config.yaml
bottleneck: "kl"
decoder_block: "bottleneck"
final_lr_fraction: 0.1
warmup_steps: 600
Rows from block 4 of the encoder of a small image VAE, named by matrix and row number. Rows with one number belong to one neuron. Each number is 500 + 50 x the weight over its row's rms, rounded and kept within 0 to 999. All counts start at 0. Numbers have three digits each. After the name is the row's rms in percent of the matrix's.
After each neuron's rows are labels from the 100 images, of 14976, where the neuron reaches its highest value: "lies over" is the class under the peak; "strongest on" is what is common among them. Only what is clearly more common there than usual is listed. The data: Sentinel-2 satellite tiles (TerraMesh). In brackets: how many of the 100.
# fc1: MLP up (encoder.blocks.4.mlp.fc1.weight, 1536x384), inputs 192-287
# fc2: MLP down (encoder.blocks.4.mlp.fc2.weight, 384x1536, transposed), outputs 192-287

fc1.489 081:456483517432541536610509482518421590484518558517578518625435560535514444437371495428489467507356508508404415525533491486477478532515384543492435534385575493483448533457498512444489461481479440501440433477531472472506506440456453526526375405547504455400531491557645505522576502512449577451
fc2.489 087:464520498548554508550524480524545582458461502580470525495556442528486396601508406568446552603472383424553540433500512533530513431549293436562540453676607499512474465485517494456479568514525454464512524427495541523473511617493470516375596569486585538520497517483458461508494511504524438531
lies over: rangeland (69)
strongest on: main land cover: rangeland (68)

fc1.675 090:447539439464543481490536584537471509458485624539474499449542458504570453550574539475518462501478497526496450398452546567530509424489550483569498377367586527429572385473453484543501466477487467455498467501471534520537515511509611448314480475476394478487470534562436454488542456486482484602
fc2.675 097:496527535536419459447514401394427434500406416434519417485550544466507515587481545471506501494712531511485538511490545548542487536498419595410514465467474452533528467505494528497527485485504543543415520471515355523512495432470555489319454594570440543519450459532532482527455474435511482470
lies over: snow or ice (70)
strongest on: snow or ice (86); main land cover: snow or ice (70)

fc1.688 120:544519544465453484404471483480524508501533600576487475528627531552493484539551512561490397484436557487580524452475459526501458473596507564472470414515463478479395462525530500512489518397527453477546545543483432548511534513555500455487523383467390441445565482500473530532515589534572527498
fc2.688 116:574523484458469352509527500486483532490489517457529457488532441445514653382482483471495443589554495534513517498496489566450436530506664518547423443477456434504335374469547425470542496532530568512486510475499490518469486482544563481434484436522439488513520428525487498583483498463503513557
lies over: clouds (59)
strongest on: clouds (62)

fc1.714 097:487572547540504516461541450465481499539547499493495524502700470463503343466524454579549610526482444538431494519478457472562500512475561522455606542495454518559444490397507528497464522449501476434510504423482478494485490502539389452467529440630418510522513658504463582561467469480464538558
fc2.714 111:460447547518392656454467525486457454492513527425498531480551510557533540496518499423507531455546481453478549461473473467168481481489669463433468475474450560531578550533511479507402521505471498497515479507508637488434504505496482551351466637454469491596442572505451511496521509553491521458
lies over: crops (54)
strongest on: crops (83); built area (65); main land cover: crops (57)

fc1.692 082:571469486588521464502538513595479573548499403474552515459556542479514489538503544507489528603455526541468488519495446486496538583457539528468586532638465522545557441409583533470567508532482370545521507510495394519536514564528456500599499529581637561446500502473531522480547506469567537549
fc2.692 096:492520490541536590528474505527529596492487532536507525493539509506520630549495482527482609467494530481493554465458506496000485469525755509491465494451517541474563488483470503482423486493494507470513496473491561480476476507505463508493497532467525509592486714515462491501507499540468480483
lies over: water (90)
strongest on: water (96); main land cover: water (94)

fc1.143 106:557460504549473512492520554503612468546499572610532435513707562443466464503574509552491436520414544520536503447529482494493528448565557584514551526381542458507457520517541523518491543390484417542528546604500477545548534497502503473453543400454424460480557555490435485502450544480579585503
fc2.143 087:547536537454566424556489480487496473523456440493494427448459517438516481461455514459436460536486531532522534496468542594580480526494367554497528459588487477513494396505538498453529509544528559559441504509514463603477464481557586489434528469536553445479520467519485462560521519458472544507
lies over: clouds (51); snow or ice (33)
strongest on: clouds (55); snow or ice (42)

fc1.461 135:390537622503481509482478424434484509400499535452438498491594470490534464578493455503502509533590510515540535480580541507465526462505457487533477591429470526499495710543528473513423483449503491440502424481477503539414528499450468516468532423497301484552463456470509516585503540495510527561
fc2.461 120:527483535511427572461514491465498409487535477579500521521475561490466628436489489494539512451435472437533512491463561543337451459479635491495450497552491451532582698506511524514377458494526514448446488477454389514575499549496523508251505639457444518642534556466501501507529496495481482505
lies over: crops (48)
strongest on: main land cover: crops (49)

fc1.340 076:512492534544497452570541502603506546544482431471520529489548508506487503497494471520521598571581461464480495502498495502434526612499642564491549531583519477515559440471605577474634510537499439477472494478566410596564510595531473478512508511607618511449479534462469479523575458477556551545
fc2.340 095:504484526554540618540470515503481599512542528498497532504524537537556636540488494439485549462510529475454518504465502498000490484513728504440518510464505533481547449544461523500424507522492497487550498485497627450447474486513492540473455626418479504652522722505488504476481488511494451458
lies over: water (85)
strongest on: water (93); main land cover: water (92)

fc1.281 082:482560502560520541534470472582519585506457448525508521513360550507515572468528447599478552445625487452500519441526534515507510455545420566552598454561534520447518490465513509489534526509475610488494554575427430533558508484480492483374393475551528501513472477533538499447570491553483462533
fc2.281 095:495464519554546556510484518534505619502535528449514516493517487528509547514501466466494575497499555505497520458429497510000502461491800509420583505466515521471571476474477487489415499505498485472529492460478564475477486529518413512550497575429508516608490771514486504501493528503500469480
lies over: crops (43)
strongest on: crops (64); main land cover: crops (44)

fc1.249 083:481502526516531467569484500574499492526515438503543515470542520439506534524494537527521567546527513556463494565527451486570477483456524522493619443735490547520548465418525504441498486509447259474530533485436431458533474546474416465552528484548505524461478468500491544500478478514536466494
fc2.249 097:486504511542460600511495529538507616486490554571486518488490495514505627533493514524491571457473488479475547481483504523000499517505756504544495502465521509515592501535510508514372499506503428471482482494501586506499501511526399511453541598479501502555503683505489501492526521489514510448
lies over: water (91)
strongest on: water (95); main land cover: water (94)

fc1.90 107:495477481499481448493448531505537589486504486469518436544358483497586483459469503405523475419379474468498471587386484467453438506511614551434493448497586466454532452549480517526498527469498563473511479489511596488543469510516565494521476513438389501525419568549474515473533476404464487560
fc2.90 097:484498504523491517474499446468488591513466486403482466471565470498489568637500460491455570560545548489510549489536503517000503463465696534460601513441479523505510351421516504511503491471493576472494487506506373489496469492501428466647427515539560516488467626491480492506517477551468456505
lies over: clouds (48)
strongest on: clouds (51)

fc1.20 066:522506457475523543471454463444406433468537484512501472531586476498511470451508525493422506502313493478455509365593429561626489448479308477577365568545404475496449589542478380487470440447477529482545519487431536462452503463458511464658478418483543517525524506476586479537445600502519453491
fc2.20 060:539536514499568512482431457590557454510498495398488373513402510540515408424443528584507485458526547529500538610453430516499474532475472512571538491504464506471555569416527547519466591499464442543389552515516457520497461569503459531553612434525539394490545535460490523524506504465446505542
lies over: snow or ice (63)
strongest on: snow or ice (77); main land cover: snow or ice (54)

fc1.64 120:528526435463519512532472515543490457531517441422456476440534499517529524329533552527445470426518517460415486445531452500539506565498432438602539513596391516513471500495470429497471416541492613504517587483470477480489478484472423548489509492481585558444591560470513506469562473547420469549
fc2.64 110:494538557541549500523544444509466436539509500439542478486560441473419386292486542547501529488569545508462482505546481546549528501477596499449602451579436503564506350513556506526434473567470427546429518546502544523458486434523457502542534416597483441466587491456568451539514583495459547512
lies over: clouds (53)
strongest on: clouds (61); main land cover: trees (43)

fc1.518 124:500532516499554586469575466455498473466473508488433452473416552569499560533582542544442363553542495511457478403564542466562547519519487507527432570435474512509508500607457483616485407495441641529502455494468519522405541502446573480416448422457571481571526434456561536523505526523464473522
fc2.518 099:469509587528704593553517410466519516534519447428526507516437590573519430412503510461511493510523557509509483539477484509203474507516722466423519518459452510505446478436508582492478550522490609493495472498521386531476549490455418525544555405463602523455543685554517493524534515538501516580
lies over: crops (60)
strongest on: crops (84); built area (76); main land cover: crops (63)

fc1.328 077:501526544509543468524515502518546504441436432531605504461395547530604451362501457484538411474569582501498517532492518462542563540529612543565431479523551549446536566503557468527470451566452572433484540558454406584474487476484511598559427456519511537522439453497524473430577464488536573497
fc2.328 101:518484543524544560553474472502515582505526513448516533515466543526513557450507456509473569518468511488508526457436518524000504483535774521471581519448506497471551443462469499491409499533528562504509501482505450451524491540513469498661515525438526497573519705508505475524481461492493453538
lies over: rangeland (51)
strongest on: main land cover: rangeland (46)

fc1.267 067:455450558502553508553482430548415473512487524423510457520385494527513536439499519529540542488454483609372400525500512482516511564549409463575539551460500469503506550471528531491385460466418544512490455471516448494460526447491448518510437401554583528500559500537626598493530538434477536467
fc2.267 067:455549520504487467479526467429536427479476531485433431559545514507521446572496441547434542561495480465511493513509438501697487462533124470598465537578550460474446523487564538482456572414515448458517554443549427534453502581515570526454587541478487533485501523476403514488504536458546476527
lies over: crops (44)
strongest on: crops (74); main land cover: crops (46)

fc1.437 117:539518459520451521537475463447477564558490421558513496481656571493514426500485425459476468557367529506547542531514530538468506428494450562470441540589513495516482485567483484510482545490554460452579485476421579449444473458491538460658413552514534572494381522487527473517514540572573501478
fc2.437 098:510489511512511529496502520553521646513487539558491498524482447510504606518458513522501601487462509480505505471457484504000464484540779496559573491516500495493654454454539531500375508513501391474479552491484488495501486515538327503537494476498559494454550653529453505492489533504491502522
lies over: crops (56)
strongest on: crops (74); built area (64); main land cover: crops (60)

fc1.640 124:494555460470552628541560507429477478512505488440586415498458458406419522361489518591473489583501508487512464487554480561449501506466616494559556516478550436522472554540511451447418503509482427581458518499507553547532543525436500495533569426572450475470485495533562503486487551461488562534
fc2.640 130:526512511523518459586520519470574545498534493479554509497493526514449443365501458437491554545461488501513453421475442552369525535549609459526563471491484446512465356379547462508489519517504665447531444468450482512475538559461465497449579426420665570462617641513576489513478511495477471507
lies over: crops (43)
strongest on: built area (73); crops (72); main land cover: crops (49)

fc1.756 100:465538505495503489507436526507533543488522500461503509486290475500490543467490495513503539317513471562457479516451494524550469482510532502456568399564486522467571484485474499480473524452455473465511513493432475450527512578515473509359502454495389425533540447590469522508509488472459453500
fc2.756 097:517513507548485600497505502500486616497481498565501497498538516491509580582484494497484571525472488490537554500471487504000494506505764536489516524432528516494571495441488481504382474492512471480533509483508496510499519488504346491439488541495522516534477711483466506525508526493490502472
lies over: rangeland (49); bare ground (25)
strongest on: bare ground (50); main land cover: rangeland (47)

fc1.386 051:588488510529604509487424453479495486542453480474447511492655549458501488577536513573521447555616512565524607601514517524584446577515564564507502492538491505476492485586579531500432574463589536545517549521560420507510569550523600462630530406547566492505496510495468553509512517545523491532
fc2.386 075:505504517507538511530511476419566442536515510514469504521494548536546395476566485491517410473451477521483464483537473531540520487529485507462612533553501487450701443583492574451514498502516468543473507526468484500495462526484522491488535617428341467506599495516488483500490581552563565572
lies over: water (78)
strongest on: water (90); main land cover: water (74)

fc1.627 082:532510605479500490497540493523443289552430457498544510519512539472526381452529555521540501460638492477482492474506552449683522497520392492524411508520385541517633513562449567517556521473556617565480529514485481489508516519481457493539455409555452452491539450541548543511544569568453522536
fc2.627 087:459450525567439475554436514505473445573517434518484535502514478486448494461489554474502469447470494547519544464554505500253477467505607559498576425533532476537592509387526538505526494502477530453459522507543416522510503505482393511512501542525526538433525589529560516462530597465567499549
lies over: water (51)
strongest on: water (79); snow or ice (52); main land cover: water (52)

fc1.16 112:509489467491478534478512410485436544504482411487535480471758529497503561443512511477477525605590520478515562505503479498660506572454487490504452528625419549548519582425505486557408458520539422465527488454507487477481467468437349471648523478529481495468476390407563545555514474575571507524
fc2.16 097:515523478529595564520494495458543610441506553552479515532518523456516456485480526514525527458451441465486526505504480529000463553518738497560640472517498500517645363524502506503366504483516547528438540485462434492515556514485489516409470566485463480508522656529475477494469475488465564515
lies over: crops (43)
strongest on: crops (72); built area (67); main land cover: crops (54)

fc1.574 094:523521455473602515489557544482532527513480511557453565543512531464458451528491506495482455515458516540631584599585465537478480531545510470548553502542524505488461458588501436465508511538501527529461505543582449524543523595454546554421416536471478458505520509515414481605476551504492558462
fc2.574 104:457522535433485578472479539515569423468452527445497492504525511439545383548478540475529449501487494545546538523556476514632500520476462503478519567565488546528669402448492566421529492488566501520424519504488478453478438572480438520376459608514491418576496406507462545584446569589579542562
lies over: snow or ice (36)
strongest on: snow or ice (94); main land cover: snow or ice (53)

fc1.667 129:508472431497487535489526434495467603554489437502553471514515519537450478489530531569434407436661521417527518472480560466529564470580457573556491562587460544512523549589424518512551413463493459516543535537507562503536408389566503539528435508547631592535583488448554462449492444523546440513
fc2.667 152:484540542511508505525496430568531631557487436407453493510319508516505378440487479489528497464604570526552460596506506545376489506457668514404846449519557492491633487379540578544478516467487462472452468451527537539475522543483547588549486422477508480505489669545536549525466521524514487484
lies over: water (33)
strongest on: water (67); main land cover: water (32)

fc1.155 074:538524516545481470503519447541484513542526463520551485445574525481474466532501503542495570599628479517495502541481518519483510496494565575510539478627470539489570472435508565467579448481519456514489506487498457584556469506515477442453488487563600539515462489477515491510567411522502552582
fc2.155 099:485494534557438612523468526539514592489509509470510527500473500510528593488499493464507549459500499494489534499479476470000485494501793509511574498478519518488583482472496483500397508524498535491510501491504611489480482532519449516472497563457489491627508722525482508481495494495520500440
lies over: water (69)
strongest on: water (89); main land cover: water (69)

fc1.366 114:492492478490483455468581497482514463513546439542501514441526491483477515443564540553489426506513510508465444461540451555464433415528390420502495440476506572517399464577395493526452476468491598596498528453451422510467574532445516560529529426558433452421520574603559485467561544582454487558
fc2.366 106:493518585562443456449515566496492411546459398526493484487540360455470570473506502461474506492483476472489536424606465536679491471484576461572234454583410438520612614390503477534524457491440538479397506491506547504522471468458414533521529436504490517507570428479539493532506552484480498560
lies over: snow or ice (41)
strongest on: snow or ice (74); main land cover: snow or ice (40)

fc1.274 119:499484526508506488479470440497498538512502459442473540454738463466547476522522484491519492607473477541522578571534506502499493550458591550477495538593459513527525516497550495485510473526530352477536499420546491473456492532448443425695537478566364516445450475437478528547525495474569524549
fc2.274 106:497526490484462614519524527474506546562486502590478481502448510455478654506460520509486564449413431466487472495508520534044435484509669494500601499431502507535655464560528520528390465493534493478455520501476485525501531495510488527292434642497482491558535598547457502470504540544498560499
lies over: water (41)
strongest on: water (70); main land cover: water (41)

fc1.394 131:495470501470481456491464546466472561473510486476582470506636500480572470492412534434490421509341598589502502504457391499575453489462521510435495470584498492500414511518541475459550526539530353484519526470461513411478453500564421540706507490467550507486576505533479550509493530428509538464
fc2.394 128:482497471519333490425512520551531475592488558652478461480446430502446525608499495526483551500414399474522496399525430542275525446577560456698361493573507508518562591421512514516565483473472333497432487532506500503528474474499504471475540394513586471525486433466460498469547516512483528566
lies over: rangeland (76)
strongest on: main land cover: rangeland (78)

fc1.612 103:468549536511536547512500440543444512501538459437469504499696494497527474448489561541495548548672485481479561535568504494569484548474545506499490542547467550530502589443510522541463461520515353518509477412537491552486497527466331508557569395578325476441458501484541505516523471498572522555
fc2.612 097:512526530535447528542528496510501522501482513566469505507502438446540603480492496488503531477520499490509531486457551528063481471518766506498471515484512425497618546494492508521401488507486510469427521468494443496478502507466552503445428622426503511671542698482491489485452482480527517595
lies over: water (43)
strongest on: water (77); main land cover: water (45)

fc1.540 087:541532519523498476493527409477452502536499399451585481482547563480478515405494457558500549545564524416498545564501473496657525537501370524478458530633457525505477577396499484564483509516498437492471524443486515538561483458463360446663476430504428464522411435473652512504549484564537511459
fc2.540 096:516498532538553560505528473512506594506473575467491470495551451463510459478501509480528518500534497482501522468484445467005475483558815496446609498409523488493516354462496466501442525512513600519466523542495502489420523501460582507549458576481536510557528706517460501500406468526519525465
lies over: rangeland (67)
strongest on: main land cover: rangeland (65)

fc1.649 094:473538547499551517484570499556490442456513540553488508461556476519533433446511514581524571565680474538479488466554546478477517481509522577521470520482490550491538649471513520511575489472540443461483509490489409579515555517469417479449512487555423471520514419509499482466533469467551516538
fc2.649 107:474480480545430574481460537516526479570531481458529486470485473497509647500508466438502541471535494518513516562466501539000493474460778510529423517481520494522541621525502508484387468500497556467517480470512502507485474524547485518538471577475448501649412653488520506515536510537490519569
lies over: crops (49)
strongest on: crops (75); built area (71); main land cover: crops (48)

fc1.290 122:485517517500479437554479486440506438497450540473484475482457426470523461555496481416526461488257467534519477540533531482499481434488518460488364587460528538523494494566519462460486485472483536457567489413487585414426507546490477446666526503465431449528445531495455503560414482437499489454
fc2.290 108:498508519485530576493510492479491538529476494577470516475544559489470645538443501479497605497418469474516538492502481524000477497519689505533296480475466485513594517451516539494379469471510510470451502509511398540562532481503441489420512523522553510482518581500479491508504473504482522502
lies over: snow or ice (65)
strongest on: snow or ice (72); main land cover: snow or ice (65)

fc1.513 094:487508506501480534500505533558543536501504475582511528453465579516522528534521476560490560475585440474507478426535515522479523417537409536535462465581478547452528472497498499492521485533483465485508506544414503509517469483490448489336440537493575557526522424509501500433530486564521471501
fc2.513 100:495499504568483582484476510519513617517516540531520506518507440494523609529501509526509583491474497526521550517457481501000525506504811512534522488515536538516577533467506521491366485503514460479505482470489532500526511521516343510543524538476484475521511725494488508513528503503488516481
lies over: clouds (28)
strongest on: clouds (39)

fc1.35 060:501441526520523544550456478571407506542514504448508501565417513521568565481533547520488505473461481550421440486481496492533506516549393513552495552463453502508590565548483484497443417445414590486455508494487429502506506492413478551546417443502562495460574516526611584478573484467470532492
fc2.35 054:465516514518462504516529483472563457529525509552448450502556492546488435542507483508476581545547445460476565482505475511455492441480314496596447567495514502503481572417512496482422525475477442509535543489517474517405469592478482568518613437506545529517487590505454466501454530536528513527
lies over: crops (42)
strongest on: crops (73); built area (62); main land cover: crops (45)

fc1.424 100:383459566496499545367537504516435536477551515528522506517465499520513490519476512479502448508478465476513454375491487539488519476578453508502510457396411441442456607600493513520475549484494453505449486488508464544512522465487436521498502562452443514487516402541542500495548510565459578539
fc2.424 103:494492443547508474514548640479515505501497330576496467528524409490511561445515493531501546519549522486471515466486547567332510487540546438479482466475550530539481590445541490455457433588526415514558488502552520518497525466511450495792477378549513565548425661499572410535549505449515557481
lies over: snow or ice (36)
strongest on: snow or ice (48); main land cover: snow or ice (33)

fc1.86 074:546480471592474460555537554598566560516542414558523550476472503514474443503520497547530505487578494514453467513485481442408539548549477581490508466620554495521602421464586508447595533516512504429534566461438426551526480537549459490488433534561603511467471522501446527443522493507562508540
fc2.86 094:495520487548566619472471511526513603523501538533495524523547435512554636544500488503508597473558517487505547539434521527000486484510780514459485522476501513513561538501479536514375457520503470486478530456483539461505515532542404534523460575472420471580462712512489514520509556507492526491
lies over: clouds (27)
strongest on: clouds (36)

fc1.693 080:494586572541475540523538493552497514477445416521525496449614595478601420377512507479550420506595515505485527537558539450411528539542570584617469507500590552483570476537524479506438490532488516472513553507514390571472465443485443557572484519581560542503361462492500485430599527462619547516
fc2.693 100:525488524528454527526496491521511577512518508434504500504447525537518559467509444495468577535491481466520551472452508519006481485517779506486534543462491452457559505472480523525412490535506517470490498460499459463493499553508416489583515578431536508618533746488486470509475467472499457553
lies over: crops (47)
strongest on: crops (81); built area (74); main land cover: crops (57)

fc1.200 063:570453529464403553480566452478560569510572537471474548516503554506440450540506463426520409494523536486530425589415501466617511522508453442453397430538522561471466402482419562489585388572541482538532470510541496489577524492493533428476413583489565418517522493476567522476534484500558453466
fc2.200 068:501514551504452427474491399482537485481479572515477536531546488538439453528496492507467503479516418465512468510534486469722506473494239490594646535551505530462348485551507539525491532497433526476486475520445561475592524513537603532403542620442460477559538423519436502480504485536489514497
lies over: snow or ice (78)
strongest on: snow or ice (96); main land cover: snow or ice (66)

fc1.598 108:465502477489516446453535517386438503442466536463504563472524431504455503461489446473563549476596560512490471518457523482481475524538544492515372542526471493561530624496551458516555454519509446489479500432491472512501532512580536472424507449556424476513500491427495429513525520467483537474
fc2.598 147:548482442541427508529555541426545530607488435512525470512445464483437613571457507475471525498486535455492500526486443533215470508515625492441384492479477453521638683448530431527476486532516533573539539536494413503523510493522585483519460470500501538679403540541534501508548545528512492355
lies over: water (31)
strongest on: main land cover: water (31)

fc1.153 085:536557470532503580514460548560541654422504444438574468482427615502573571443497452547464531511659492428515515517556527498573552481505535591515584445605572520435544561520540469531507515568480438485503531542450452552535462468456441543425390454531384486519489486541552524440643468540553465535
fc2.153 102:483477483580543532520475509546508593513527517472495523492559478516517558556512482533494573538501548550506557469456512510000496469495745521448606527474500539498533432487496535501396500506519482460516493469501503469510491519527373495635468571452505509531488720482468475491481510507495458537
lies over: crops (38)
strongest on: crops (67); built area (65); main land cover: crops (41)

fc1.577 089:543473483520539424573498526497463466489423433559528511446580533496467479447478558515481517581382442493464567528584574498497473524487501454584548516341528548441454509545492539529551456516515499498569576501545551546540502469507552456453517427555486558516523433527498441480631491448499541522
fc2.577 086:478506487548451531512480514492546562524562469466491514518459471534565471442508509397503517467371492505490562476498588454668546480413372590571271452683591604471503553514459478489542533516579515462543467501539533457455456558513593544566541474438632556407450494528506464458535493537582435507
lies over: snow or ice (43)
strongest on: snow or ice (83); main land cover: snow or ice (63)

fc1.185 100:524509568464531460556506494512473415460440512479462506463464537467506507577509540544568514509442455526473460563529526498577494527469523451537427551527497485495466416429495518509525517476531362497498455468533543490567534517473514426543535548551403495470605561462508498553524470519458495448
fc2.185 098:446477475501529473520485472425488537419535521507481502487534509529513673512474515519534552445568545490531460475496585482543477440508635454502427486386468471513382213445524505513516529481508456477440493511480612490499522487553626479509514453482594528461485530522446494505524570565505470475
lies over: snow or ice (72)
strongest on: snow or ice (99); main land cover: snow or ice (88)

fc1.389 053:488435456518418509393559477542556477599550602504545461528465571541493388402465508470527527515402473517558377519468399491589503469494535444508455470467502541547542469426505531507555429411493540480523541471486458479530487567437507539419465532578547385548535490531611520468482522545551449542
fc2.389 054:471494531530438485518508448509553515456497530543409533523499483550507473539555494456425523550441477469518530523561445523756490483444089487529397502651528524526365519581570485475499542485477482432503452513525459512466504538496517513449601582415575552464499461465420473501440563514532462522
lies over: snow or ice (39)
strongest on: snow or ice (83); main land cover: snow or ice (36)

fc1.311 085:481472509530495493468472490518451461488477458504482458550416544493501417566493469581485519409476463522459506413441513517692528524595472532493506490409255520485578498490432527548483457481524556568507452488456544500557560452487556451631424520471423477563607491482544439558508487584467519490
fc2.311 106:505492530507536627505525521505506484493497421504521497495414506519454476523515511550528524483580492506537540494494503475000471447555762515515502483324511531512569539402525512522429520540468543496495529488511530451459488465495481533521486466525405469509509550539517472539495498525482479507
lies over: snow or ice (51)
strongest on: snow or ice (78); main land cover: snow or ice (60)

fc1.747 096:548468539518575472475473514568469400452473481422538528571378469468454385522494528476557456450517530532534538512479507470661495595520546427474619517466383458508542501539489518541508474532463617538482463459516498482528558566532503446617442427486349403532574523515546508515511550475457479482
fc2.747 099:476504532516508597495534497455480408488507464523503487489424558503456467527494521517480511485555470474539515462482511479000516423555733541521441532289432521478588513371519506501484495484466562514499480517509508499457464438482515500536430439576403480443510527528521545535486511583440519532
lies over: snow or ice (69)
strongest on: snow or ice (87); main land cover: snow or ice (67)

fc1.645 108:509493459524472553482438489472522621561480444529545480494599542503529576486511449468462514432313510527487544497412511554558524479503423582498536441656473491483506415516461497460453567441481589487584553524433511453500477449493522510512468525463703531537485561545496546472511497563505448476
fc2.645 096:531486514531445624490511505528504666474481536492473487497485516498473502583495523541487591509492496465517544484525451471000512502486757485483609485460528522489635437421533489500418502508503462502486496509488461510479507516489339531429548499506524497498503692509468500480501515490462463437
lies over: crops (39)
strongest on: crops (64); main land cover: crops (41)

fc1.469 086:513491486570567539527541485498525459438546497444557469567458579588510390451450494533501449444511527561483553563509528498592438499597418515484449504473497549499431521460433499533519528453480568536517453502512449540422502501521466531546443391449443402563521489501546516510467503516546572521
fc2.469 102:489477530513583601478511515518505530523488486565533489496492474494476445624550511559487524543368438489525552498503452507000523498552667498589542515427536532479617543401495489517454532516492486481473518494514429469508485481500380514512472475544498438513498537494498533554468522543465531539
lies over: rangeland (60)
strongest on: main land cover: rangeland (64)

fc1.447 079:560479502542540459520536542596535553540499426534502504478516516498491484510535479496512529552479476530463471507492470520437522571470548582485561479629503500540592392443581572496582493517520467481523488510516406564550507534518469467571475577580669562437458501459468496473541488518564525521
fc2.447 094:492517520550508598525481509494517577469507540458520526509498531497542626530495515517508602455517524476483533493461515493000497477522792495496508514477517543481605456486483515491393515497472478489498503490489627462488510529525457524481493556459478498596490715539471507469495508525464515454
lies over: water (87)
strongest on: water (96); main land cover: water (92)

fc1.235 092:537516481526467454578466526520500549540522454508585450521531509421501517495488512505497597517478493548464511541518460468701456427494513530491522450673490550476476475386489512481513534499479223469550530481384496446558443550517375506454494425536484482486500506601544567497496448477488465517
fc2.235 099:482473513560457577484488522554522591502489537609462534488521439502501584549490508492477542468488504496518551497488466524000510513499722524589458518452509508511549579479487476482384492497515438447510453470512586525516463496529432462533526530456513508563516652480495511500536551506507494451
lies over: rangeland (83)
strongest on: main land cover: rangeland (81)

fc1.309 082:457571466469470583467533471464447523537503503570480504502601570562545420521520440528518419527581476472540577571526534516518586505540478552502424482532492579521512588519402455510425494457522463422520470522512543519473453448463534522434458507473397527541452491454527500529526438473570577529
fc2.309 079:487482545508424516530485542469513560550478467433551551562410425461517601443474460496496488464435442434454495458466511503561449501503675533581659519565406533499415422440506513458479461581511593552533534454490590442518463528537503521391469704486563446563489566488530486494483511555515457537
lies over: water (30)
strongest on: snow or ice (44); main land cover: snow or ice (33); main land cover: water (31)